Rows from block 7 of the encoder of a small image FSQ autoencoder, named by matrix and row number. Rows with one number within an expert belong to one neuron, the router's apart. Each number is 50 + 10 x the weight over its row's rms, rounded and kept within 0 to 99. All counts start at 0. After the name is the row's rms in percent of the matrix's.
After each expert's rows are labels from the 100 images, of 14976, where the router gives the expert most weight on average: "patch colour" is the nearest of a few named colours to the mean colour under the peak. Only what is clearly more common there than usual is listed. The data: photos of plants and fungi (iNaturalist). In brackets: how many of the 100.
# router: router (encoder.blocks.7.mlp.router.weight, 16x128, trained with AdamW), inputs 0-42
# gate: expert gate (encoder.blocks.7.mlp.gate, 16x256x128), inputs 0-42
# up: expert up (encoder.blocks.7.mlp.up, 16x256x128), inputs 0-42
# down: expert down (encoder.blocks.7.mlp.down, 16x128x256, transposed), outputs 0-42

# expert 12
router.12 088:44 45 35 61 59 64 59 40 50 46 49 64 54 65 59 52 50 39 65 59 62 45 30 45 47 40 50 36 49 65 38 53 61 43 53 37 60 66 53 52 72 58 57
gate.10 041:51 50 37 46 56 32 49 71 51 44 33 56 48 48 63 61 49 48 62 39 39 44 63 44 49 61 57 56 57 45 35 22 51 42 56 59 37 32 54 31 47 40 64
up.10 035:47 57 49 49 42 53 54 59 55 54 51 55 38 65 27 51 42 65 45 59 68 55 56 61 58 50 59 50 38 47 40 24 46 46 33 47 35 36 28 48 49 55 55
down.10 026:29 60 57 43 51 60 55 56 60 34 37 33 47 69 42 44 39 68 68 47 53 59 51 56 55 59 43 44 47 64 48 65 64 44 58 43 64 39 56 47 44 42 49
gate.11 205:51 36 39 43 45 45 55 61 51 41 69 60 46 44 58 45 50 37 55 56 59 69 45 51 50 48 71 52 57 61 56 45 42 45 68 63 59 46 47 44 30 48 34
up.11 200:44 66 70 34 50 49 61 44 44 29 48 70 59 54 48 50 50 60 51 62 53 62 64 56 53 33 61 46 68 61 38 53 42 40 55 65 44 46 57 38 51 54 55
down.11 182:36 43 52 51 57 49 51 47 29 46 65 42 38 60 50 42 54 27 48 58 46 49 49 49 63 62 65 58 59 77 34 48 39 54 47 50 67 42 47 43 31 53 56
gate.12 063:47 42 55 49 48 40 52 34 76 39 46 56 59 65 38 36 39 54 43 48 52 49 56 46 60 48 49 53 35 68 50 43 45 46 46 45 38 62 58 49 35 65 47
up.12 051:37 42 53 61 44 55 55 32 64 39 29 55 28 51 49 37 35 63 55 57 32 49 49 41 55 62 32 39 41 66 59 60 43 47 41 54 56 62 44 47 56 61 56
down.12 036:72 49 43 52 47 65 42 65 70 55 48 51 43 49 52 45 18 59 48 55 74 36 51 45 39 55 47 44 46 78 43 59 57 39 44 56 44 47 33 53 56 53 50
gate.13 122:53 53 56 42 48 43 55 50 58 52 52 55 57 36 56 56 57 50 53 33 59 70 56 39 52 52 55 64 35 56 42 43 48 30 64 70 57 40 50 63 57 55 51
up.13 123:54 60 52 53 50 43 47 57 56 61 59 37 62 45 73 55 46 24 45 69 55 49 50 56 34 47 43 38 49 48 34 53 38 59 50 32 40 56 62 34 42 52 50
down.13 124:48 46 56 55 40 60 49 56 44 57 43 48 58 44 59 44 55 53 56 54 44 42 47 56 55 27 38 50 26 31 39 66 39 43 42 62 46 61 43 59 66 36 60
gate.14 094:49 38 47 37 75 47 41 58 62 45 41 41 66 54 55 48 69 49 35 38 48 49 55 58 38 49 61 48 66 47 64 58 48 46 32 40 39 43 42 49 31 49 70
up.14 093:36 43 52 53 53 57 33 64 59 55 46 42 41 57 54 42 43 51 48 49 51 60 57 46 48 65 40 58 47 34 60 57 69 43 43 37 40 52 34 54 49 49 53
down.14 099:52 57 55 60 39 33 44 28 52 39 49 42 42 50 35 44 29 34 32 57 51 51 48 65 61 41 62 42 30 50 50 36 61 57 48 57 38 57 60 69 58 59 52
patch colour: grey (94)

# expert 0
router.0 086:38 49 51 55 45 56 67 34 46 39 54 61 49 40 30 38 51 64 31 63 34 56 31 40 50 49 50 60 43 63 37 46 61 58 57 49 64 52 64 67 57 55 58
gate.10 030:44 55 63 66 54 46 55 52 38 42 44 45 38 49 42 72 40 59 64 52 52 73 54 37 63 32 44 59 46 46 47 49 43 63 46 50 45 48 62 43 61 32 41
up.10 026:51 57 39 71 54 47 35 38 54 36 40 47 57 55 45 57 56 48 54 69 66 59 36 27 44 50 56 50 53 49 54 52 44 48 41 38 32 36 48 62 47 32 53
down.10 022:64 56 71 52 57 75 53 40 36 52 48 55 44 56 59 63 46 63 57 48 45 39 49 77 82 33 52 40 59 60 48 44 51 44 47 44 77 64 56 61 66 53 67
gate.11 028:42 42 56 42 57 60 38 78 48 45 43 50 53 57 63 72 56 61 65 47 56 47 60 30 46 44 59 44 58 42 32 42 46 50 28 36 54 44 48 55 42 37 44
up.11 027:64 53 38 42 40 59 55 45 60 43 45 50 58 39 43 55 69 59 57 50 48 41 46 41 46 63 45 41 47 57 49 63 51 36 36 45 59 55 59 53 44 48 53
down.11 018:43 65 54 47 50 52 44 32 67 38 37 49 43 45 44 60 44 48 56 35 44 60 53 47 55 53 54 33 57 60 41 63 37 48 38 52 66 51 37 53 57 50 43
gate.12 049:59 52 45 40 44 49 50 57 67 46 61 37 46 71 57 31 58 63 79 53 60 46 48 54 36 65 55 54 40 32 55 34 48 57 48 37 47 48 44 27 57 53 37
up.12 043:49 58 45 37 50 45 43 59 56 59 53 24 47 48 43 39 44 56 53 69 63 36 59 42 48 75 44 44 59 49 42 38 50 43 56 57 47 49 56 36 39 57 31
down.12 026:64 46 64 58 56 46 59 44 41 40 49 63 62 40 59 67 39 55 55 56 59 45 49 62 57 46 49 71 67 57 54 38 41 50 43 36 44 65 44 45 40 50 37
gate.13 031:71 35 68 27 45 58 44 55 61 45 47 43 42 36 53 68 45 73 50 45 69 44 62 37 46 39 39 42 58 54 46 57 47 49 40 39 46 54 64 48 46 46 43
up.13 032:54 47 69 32 44 43 47 43 40 58 51 48 36 49 54 51 60 38 49 36 48 38 47 55 64 43 49 51 44 48 41 52 34 38 40 39 48 55 48 56 45 43 47
down.13 021:52 57 52 41 32 56 31 67 55 54 51 27 51 41 53 59 38 50 47 28 50 48 51 47 51 38 41 51 36 61 43 65 46 52 49 52 42 45 37 55 70 39 42
gate.14 070:16 74 60 59 58 44 47 43 55 63 62 56 45 51 46 30 43 62 64 66 56 48 56 43 41 50 56 48 42 66 52 55 57 56 45 60 55 50 33 57 41 55 49
up.14 059:40 46 45 43 51 46 46 66 48 73 53 54 42 52 38 37 58 44 46 51 47 57 36 44 46 52 57 53 51 54 63 46 69 56 44 49 55 49 45 44 42 50 57
down.14 045:54 38 65 57 48 67 45 54 41 43 48 49 55 54 60 58 34 41 55 34 47 63 73 52 36 33 60 54 36 50 48 43 47 44 46 32 56 46 61 60 47 32 53
patch colour: brown (63); black (31)

# expert 10
router.10 104:35 47 32 41 63 57 51 65 43 36 47 46 46 55 44 63 36 64 39 44 49 41 52 51 62 54 39 55 48 55 44 69 55 64 57 35 40 49 61 46 49 41 69
gate.0 048:22 39 57 67 41 40 51 49 55 34 51 59 60 44 56 45 57 64 57 29 53 54 49 59 37 47 59 27 49 59 56 50 46 54 53 58 61 55 55 47 61 51 40
up.0 043:36 45 51 42 55 51 31 35 50 74 64 65 54 56 36 55 31 49 53 55 32 50 49 33 45 54 36 49 55 47 55 47 42 52 36 44 55 57 69 66 46 42 51
down.0 034:59 39 54 63 34 47 58 45 40 28 47 39 45 34 66 55 52 31 45 54 50 43 56 44 71 41 48 58 34 49 60 71 58 60 63 38 44 58 50 43 56 48 35
gate.1 125:51 43 51 55 36 47 57 35 55 52 60 54 44 36 45 59 44 36 46 59 37 57 41 47 48 55 60 63 57 74 63 40 44 45 52 64 48 59 48 49 49 48 41
up.1 114:64 50 55 68 39 47 66 57 47 54 50 36 60 45 65 58 30 43 56 58 54 61 44 51 41 71 67 51 52 61 46 40 39 50 52 48 44 59 38 49 49 60 61
down.1 096:34 37 63 49 55 44 52 49 26 58 51 54 55 47 22 49 45 54 48 52 55 31 38 52 49 35 39 61 29 31 41 65 46 49 48 53 45 42 57 57 56 46 51
gate.2 047:55 41 46 42 45 52 43 52 70 37 50 49 53 67 49 39 60 62 64 58 37 60 43 44 46 64 68 59 45 46 36 49 45 52 57 47 66 52 51 56 54 53 41
up.2 048:59 55 47 50 39 55 56 48 45 34 39 57 55 65 43 41 63 52 41 58 36 74 48 32 48 65 62 54 39 51 47 54 61 56 50 41 72 55 34 54 59 57 33
down.2 039:51 45 54 41 40 46 59 33 35 47 31 42 49 57 48 66 49 45 42 45 49 51 60 45 41 54 51 54 54 60 45 38 25 48 67 48 37 51 46 48 48 34 51
gate.3 039:45 40 62 60 60 47 60 50 70 46 56 57 57 47 51 57 41 51 45 55 53 50 58 52 52 37 62 59 68 52 35 67 52 70 56 41 53 61 33 53 48 63 51
up.3 028:60 37 40 49 34 39 52 61 48 47 61 33 65 56 61 42 50 26 45 49 54 55 28 35 54 52 54 50 58 46 65 27 47 55 41 56 44 56 48 55 66 48 39
down.3 034:39 51 44 54 35 54 51 39 41 58 58 54 67 27 63 46 42 69 55 51 41 54 54 62 50 36 47 50 53 53 43 49 61 60 37 43 53 61 57 65 41 31 62
gate.4 048:71 21 39 47 42 53 61 52 42 58 35 58 54 63 54 43 39 50 62 45 47 57 44 47 40 66 52 35 47 62 60 32 47 53 53 49 50 50 53 44 39 69 41
up.4 052:57 43 49 46 45 46 33 45 39 62 59 75 64 59 51 40 51 51 54 39 53 59 46 56 56 50 58 48 42 54 52 51 49 37 46 33 35 40 49 43 50 47 49
down.4 054:41 58 42 57 54 38 49 65 55 38 53 51 52 47 63 54 40 39 42 49 59 54 55 41 41 51 62 54 43 59 60 62 71 42 47 58 53 58 36 63 51 60 45
patch colour: black (41)

# expert 14
router.14 090:55 54 42 32 58 38 47 62 38 50 41 49 53 62 44 53 26 38 33 35 34 53 45 55 58 63 40 61 43 47 43 37 51 57 49 39 43 68 37 60 45 56 49
gate.10 114:68 58 50 52 57 49 44 51 47 43 69 47 47 54 41 35 67 49 34 37 37 54 56 46 53 67 32 37 54 50 59 46 31 56 45 38 48 49 59 58 48 59 47
up.10 091:63 55 52 57 54 32 38 48 38 43 71 60 52 35 49 39 67 43 43 38 45 56 49 42 58 59 48 36 48 54 47 46 18 43 50 50 47 54 64 48 42 52 65
down.10 092:46 53 54 46 57 52 65 42 67 47 34 41 40 44 53 61 57 58 71 52 50 34 40 43 49 36 63 65 52 52 58 55 57 42 42 43 60 53 52 45 76 33 56
gate.11 067:57 55 46 34 42 45 66 45 55 29 34 58 46 52 59 48 54 43 66 42 51 33 43 48 51 51 46 48 45 48 58 34 56 47 46 40 56 53 45 56 56 52 57
up.11 050:58 56 66 31 46 36 54 46 48 37 31 52 45 52 45 51 36 51 52 36 51 34 45 42 50 35 52 41 46 42 62 50 56 46 56 42 57 49 59 51 60 49 55
down.11 036:37 55 52 54 37 65 51 57 33 60 68 39 45 51 42 64 49 44 33 34 42 68 56 72 58 38 58 47 61 48 29 67 44 67 53 50 57 64 41 58 46 33 61
gate.12 024:53 54 33 38 42 41 45 40 54 47 46 56 43 59 58 36 61 56 61 57 49 35 46 45 64 42 59 44 64 50 36 60 58 26 48 61 56 61 38 53 64 48 55
up.12 023:43 50 57 43 27 52 41 63 47 71 52 56 63 52 59 45 39 35 45 59 52 40 44 52 54 61 64 51 60 58 46 34 55 47 38 65 63 42 40 72 53 52 51
down.12 018:60 67 70 44 32 39 74 47 40 53 33 65 53 63 47 60 50 40 34 58 49 44 41 45 51 62 35 48 55 59 59 45 38 46 47 65 64 48 65 57 60 48 57
gate.13 151:48 47 53 53 31 63 70 26 70 52 45 73 45 56 57 71 45 45 55 52 60 45 43 52 47 85 49 58 43 43 57 53 49 56 48 48 64 34 46 50 70 50 52
up.13 132:48 69 56 38 53 43 32 58 41 30 57 48 42 33 36 54 64 49 41 51 35 45 62 65 60 17 42 58 46 46 61 49 54 49 66 42 36 60 42 60 45 59 55
down.13 130:58 51 56 52 45 41 47 38 56 52 59 40 27 49 62 41 47 64 64 52 49 51 38 43 55 65 56 53 51 52 42 52 52 73 63 48 51 34 56 55 40 35 48
gate.14 087:51 70 45 65 37 60 45 70 48 46 38 59 42 46 52 53 55 49 54 55 59 38 60 70 51 39 53 51 52 44 37 72 44 63 65 61 72 45 56 46 40 49 39
up.14 066:35 44 44 37 52 39 47 20 67 68 56 57 50 42 56 39 52 53 36 47 41 56 36 44 48 58 51 57 40 46 67 42 49 46 47 49 59 65 34 68 52 56 53
down.14 052:55 38 40 50 48 49 46 55 60 51 47 71 41 48 62 54 52 52 46 62 61 31 44 53 59 54 37 50 39 46 55 64 60 45 54 58 52 50 52 37 30 64 46
patch colour: black (62)

# expert 5
router.5 088:51 69 50 46 29 45 44 59 54 52 71 54 64 52 35 54 40 43 44 45 47 69 49 56 52 51 43 70 40 54 46 54 51 67 62 47 61 53 42 63 33 48 62
gate.0 068:43 63 43 54 49 37 65 48 46 52 46 75 40 62 60 45 64 46 46 50 31 53 42 46 52 49 73 23 56 48 42 53 46 47 30 41 53 68 50 47 39 48 53
up.0 079:57 61 52 39 43 43 63 37 65 60 49 42 50 44 60 49 81 46 38 48 52 46 43 50 53 56 66 44 54 51 49 46 45 39 51 49 49 59 41 57 55 37 55
down.0 055:59 53 46 58 56 43 49 52 47 32 50 38 58 32 44 60 37 47 42 39 60 54 46 55 45 40 44 47 42 54 49 45 53 40 68 28 39 25 51 31 60 42 35
gate.1 033:70 36 48 61 56 37 37 45 38 38 36 57 60 67 60 54 59 56 69 51 43 36 65 42 49 66 65 58 51 44 53 30 55 60 42 29 52 60 56 49 54 64 47
up.1 026:46 53 46 38 44 59 38 56 34 41 27 47 48 47 47 60 26 47 53 43 45 52 52 61 60 44 59 48 46 42 65 47 63 50 55 64 58 43 46 48 50 52 50
down.1 023:54 70 63 50 59 43 52 54 48 49 57 56 45 55 35 34 65 70 51 49 68 51 38 57 81 50 52 44 58 29 54 39 34 38 39 52 48 35 63 47 51 53 48
gate.2 026:54 40 40 54 60 50 43 41 44 40 43 39 46 47 72 67 52 69 54 45 62 46 43 39 63 71 58 49 53 49 47 48 60 46 66 55 45 55 45 34 49 53 71
up.2 021:44 31 69 54 27 33 70 44 35 43 47 55 60 47 52 76 43 66 37 46 57 41 42 57 62 57 50 48 52 73 59 44 47 52 42 49 63 53 44 53 49 39 40
down.2 017:43 65 49 56 60 60 51 53 51 40 59 45 44 37 44 49 67 64 48 43 58 37 48 29 65 58 48 48 52 46 51 49 26 52 38 61 42 41 49 49 42 55 47
gate.3 049:63 58 50 36 58 36 52 58 45 37 49 63 68 52 56 45 59 37 40 46 48 65 52 55 50 55 57 41 42 57 50 49 50 49 42 42 52 36 63 49 68 44 54
up.3 039:50 33 59 69 40 59 48 52 56 52 52 38 35 55 66 52 41 58 63 57 43 53 51 39 39 56 54 55 43 49 58 47 50 48 55 57 39 50 44 63 41 54 44
down.3 032:45 49 46 36 59 42 38 46 50 42 54 64 41 57 45 43 47 48 35 58 55 47 62 43 54 60 54 47 53 66 42 42 51 52 33 64 59 46 50 53 52 40 35
gate.4 083:42 30 35 31 53 75 51 39 43 30 46 40 40 72 51 47 64 44 50 63 33 56 37 47 50 40 52 67 42 67 47 50 44 56 47 57 49 61 53 49 68 55 50
up.4 083:41 54 53 64 42 48 40 58 62 53 55 49 48 43 33 48 41 21 53 40 71 47 47 51 42 56 53 47 39 51 20 35 55 42 51 53 41 51 43 50 45 53 46
down.4 108:54 51 45 42 55 51 39 50 51 42 36 52 59 56 62 37 67 62 42 53 42 59 74 57 63 59 58 67 46 54 52 70 64 57 50 35 43 49 63 53 52 39 59
patch colour: black (94)

# expert 11
router.11 098:32 63 57 64 36 47 64 49 55 32 60 52 49 65 61 53 45 64 44 64 37 52 48 31 48 46 54 62 68 40 62 53 42 70 48 53 65 69 34 53 59 37 47
gate.10 109:70 45 41 52 53 52 57 71 51 54 48 37 33 54 36 53 52 69 75 46 45 45 51 57 70 47 46 47 52 62 39 33 50 33 50 35 59 63 57 35 46 41 73
up.10 111:41 53 59 56 51 64 58 23 64 52 63 57 47 37 45 36 66 32 42 50 50 38 51 63 31 41 40 51 45 40 52 48 56 41 47 39 54 43 40 39 63 58 64
down.10 135:69 41 40 61 50 54 53 52 49 51 21 63 59 46 47 56 40 62 68 65 58 44 49 39 45 49 26 46 63 48 39 33 44 60 50 64 60 35 29 54 38 53 60
gate.11 096:57 45 65 41 45 52 27 40 63 45 51 65 65 35 57 48 56 21 45 57 53 55 46 54 36 38 45 46 27 53 49 52 49 39 38 57 56 44 49 48 54 64 46
up.11 118:50 54 42 49 38 65 45 46 47 48 49 64 63 35 62 42 59 39 53 50 43 52 56 62 39 32 41 77 38 37 64 38 37 45 66 61 40 45 36 61 50 45 45
down.11 099:41 54 49 44 39 47 50 46 54 54 64 55 54 48 51 62 58 37 42 59 37 47 52 51 48 67 66 53 49 63 53 50 56 56 58 48 60 52 53 56 26 46 52
gate.12 103:57 43 46 53 42 39 57 51 49 43 63 35 55 46 57 47 48 50 51 53 58 73 68 44 59 54 47 36 34 50 40 53 57 52 45 53 50 50 50 33 38 48 69
up.12 120:60 54 34 40 44 41 45 60 46 50 61 39 46 54 40 55 50 63 53 41 38 70 57 56 64 54 48 46 43 43 53 59 64 43 55 29 55 42 44 47 30 57 78
down.12 103:67 39 64 48 53 46 44 52 59 58 49 34 53 52 42 50 50 44 32 49 57 39 40 52 44 51 51 40 45 36 54 27 49 50 56 70 43 78 59 52 54 72 53
gate.13 091:42 51 39 60 63 52 52 39 64 55 51 53 48 43 42 52 55 47 56 58 50 47 59 48 42 70 47 36 57 53 60 49 47 31 44 50 37 47 76 41 70 70 61
up.13 079:52 64 59 40 52 27 63 70 36 37 55 44 50 53 44 46 57 59 67 36 56 42 45 36 64 42 53 48 50 42 41 51 48 61 40 45 59 60 32 46 42 38 53
down.13 099:54 50 49 64 54 47 52 64 56 39 42 49 41 40 65 45 49 61 51 47 46 47 66 54 46 63 62 56 54 47 40 45 54 56 62 52 66 55 25 42 34 63 56
gate.14 096:53 45 57 63 44 63 42 53 43 53 48 43 64 32 30 51 48 46 42 45 55 53 44 60 52 53 36 55 36 37 55 56 34 39 56 49 59 56 37 48 58 45 38
up.14 090:54 48 47 60 51 48 47 46 54 36 48 43 52 58 60 38 60 59 55 37 66 48 47 47 56 52 37 51 42 55 50 33 68 63 43 60 48 56 62 51 64 44 41
down.14 105:55 51 43 45 51 38 55 54 53 62 52 51 48 51 44 52 47 48 55 41 50 73 53 59 47 81 66 45 43 45 55 55 55 45 57 59 40 45 53 56 64 41 47
patch colour: grey (78)

# expert 1
router.1 095:41 55 47 48 45 53 57 38 47 41 41 41 41 65 44 55 45 34 63 60 50 44 51 58 42 68 45 53 53 57 47 51 65 54 56 47 40 53 50 46 61 39 30
gate.0 122:55 59 39 47 44 64 57 60 67 43 65 44 58 59 53 43 53 38 50 40 48 43 52 42 44 47 61 52 50 48 53 36 48 51 49 52 55 61 30 34 50 60 60
up.0 091:47 51 31 43 40 44 55 40 67 51 57 58 53 44 62 40 49 38 46 49 50 48 54 41 44 47 45 70 64 41 64 42 48 66 51 57 65 46 47 46 39 63 49
down.0 109:55 59 59 47 52 42 60 35 50 45 51 57 50 40 48 44 59 42 51 47 49 65 56 43 56 45 44 41 28 53 57 61 37 48 34 44 42 45 57 60 70 34 59
gate.1 168:37 49 47 65 40 33 45 44 48 67 30 63 34 60 62 44 57 56 55 56 54 55 68 41 52 64 47 51 48 42 60 52 57 60 58 49 52 51 51 55 41 60 60
up.1 186:28 46 49 44 56 42 40 52 51 60 35 59 46 52 63 58 62 50 49 51 49 64 47 43 58 54 48 34 62 40 76 74 60 58 52 53 52 46 42 35 41 62 56
down.1 180:29 54 46 36 52 52 40 54 24 50 73 59 63 52 62 40 57 51 39 52 50 51 50 72 48 47 69 57 64 49 56 66 50 53 44 48 39 56 48 40 51 58 44
gate.2 123:47 61 36 45 53 48 51 49 68 51 42 61 58 62 57 58 49 44 62 47 42 32 58 54 27 46 60 58 68 38 54 58 33 41 32 48 49 48 47 67 40 50 56
up.2 100:58 50 45 40 60 56 43 41 50 41 47 62 66 66 54 53 44 52 57 45 42 52 59 44 42 41 61 55 70 53 48 55 35 46 30 66 37 49 41 46 49 64 52
down.2 113:46 35 42 46 39 53 39 69 52 44 40 74 61 57 63 70 66 38 57 52 48 81 34 43 51 50 54 53 64 60 65 33 56 51 52 65 46 42 52 51 59 60 48
gate.3 028:37 53 67 53 57 35 58 47 55 48 57 50 35 45 44 51 43 55 63 42 50 68 66 51 61 43 35 39 39 39 45 50 55 35 59 34 64 51 41 49 46 57 32
up.3 022:53 45 59 49 50 54 46 40 50 48 50 47 31 30 57 52 55 66 48 53 58 59 40 44 45 44 50 62 69 25 46 69 57 72 34 75 54 58 51 30 45 44 42
down.3 020:44 45 54 70 41 40 36 54 46 52 40 65 66 62 55 65 38 37 49 37 60 50 44 59 70 50 46 62 47 59 36 45 40 56 40 59 64 54 62 53 33 61 62
gate.4 139:46 55 77 22 58 52 41 55 49 41 38 57 49 42 43 45 46 37 44 41 50 57 60 58 55 43 54 47 40 47 54 45 52 61 65 46 56 56 55 46 57 39 48
up.4 239:46 50 48 62 44 50 60 51 53 59 69 35 56 43 55 48 40 41 41 58 38 55 64 77 37 63 47 60 50 26 41 37 66 49 38 63 58 60 55 58 56 39 46
down.4 204:55 50 70 41 58 46 36 47 29 42 47 61 53 57 44 54 52 61 44 37 57 44 46 47 69 40 61 46 44 70 58 53 42 55 65 38 53 56 60 45 55 55 59
patch colour: brown (93)

# expert 8
router.8 105:69 61 43 41 71 63 43 59 34 45 52 32 43 57 65 46 42 46 49 45 62 49 37 53 39 68 42 65 42 61 40 66 42 49 51 34 65 36 39 32 57 56 50
gate.0 156:61 46 49 48 67 65 50 51 56 50 39 50 53 39 28 48 56 64 50 47 62 43 62 45 54 58 34 55 49 52 42 35 50 56 43 62 35 40 67 52 73 37 59
up.0 127:50 54 50 48 30 50 54 47 45 54 57 53 53 54 63 72 55 41 47 55 46 57 43 48 43 49 65 39 52 47 51 63 51 49 70 32 71 52 29 39 27 51 44
down.0 155:52 43 54 38 75 60 49 46 51 71 44 32 48 55 31 39 67 58 44 48 62 38 41 58 51 58 25 48 49 52 34 41 49 52 49 54 31 44 52 54 71 58 51
gate.1 134:52 50 50 50 47 57 65 47 48 31 45 58 46 61 55 58 49 44 42 50 47 66 57 41 55 50 72 66 42 57 60 49 43 52 61 63 34 59 57 45 68 48 66
up.1 165:45 56 34 73 60 30 43 52 61 49 47 70 44 53 68 62 57 51 46 56 39 43 40 42 60 39 53 51 42 58 59 47 41 64 47 50 45 36 40 56 50 22 46
down.1 157:45 61 48 39 55 54 54 52 33 66 31 47 56 56 44 58 46 38 41 61 47 56 37 55 25 52 62 49 56 54 47 50 41 34 57 55 61 63 36 48 60 46 39
gate.2 072:47 43 63 44 48 47 62 46 59 30 29 44 64 46 42 69 38 58 41 46 53 58 49 47 56 78 54 56 36 59 47 34 66 48 45 60 54 34 55 56 46 53 46
up.2 056:52 58 44 59 44 60 30 44 37 54 45 44 50 47 57 29 19 61 56 32 49 47 67 51 57 41 35 46 45 32 56 61 62 54 42 42 54 51 50 52 38 42 55
down.2 040:46 60 51 49 40 49 47 64 49 51 48 50 50 56 48 31 67 51 46 58 61 61 47 47 63 61 40 48 44 48 49 56 41 68 76 48 44 49 42 42 64 57 43
gate.3 036:36 43 59 46 45 61 56 45 63 40 33 51 56 50 51 49 53 40 62 63 64 40 65 66 62 55 41 48 55 39 64 36 39 45 65 57 55 60 55 45 42 48 49
up.3 036:54 38 54 37 60 36 44 55 49 55 47 56 57 58 60 53 56 41 58 42 59 32 43 51 45 46 41 29 58 49 56 33 40 55 47 44 43 47 49 41 50 49 59
down.3 022:40 51 47 41 63 50 53 24 53 44 50 53 38 51 50 54 67 43 43 30 44 70 42 49 43 55 60 60 49 52 49 54 50 56 59 43 43 52 65 44 60 35 50
gate.4 056:51 45 35 30 54 38 43 50 52 56 32 39 40 49 61 47 52 66 49 59 46 60 38 58 59 48 43 74 47 37 58 33 66 37 56 53 52 46 59 57 56 73 40
up.4 051:49 44 63 62 46 58 57 64 41 40 49 64 63 55 34 43 49 45 56 53 63 43 54 48 32 34 49 26 66 68 35 70 45 62 43 47 44 71 38 40 45 37 67
down.4 054:52 39 44 47 64 43 46 52 54 49 57 49 35 52 50 47 59 46 21 50 43 49 32 48 50 62 37 63 36 28 55 46 54 50 57 66 66 52 38 62 48 67 51
patch colour: brown (74)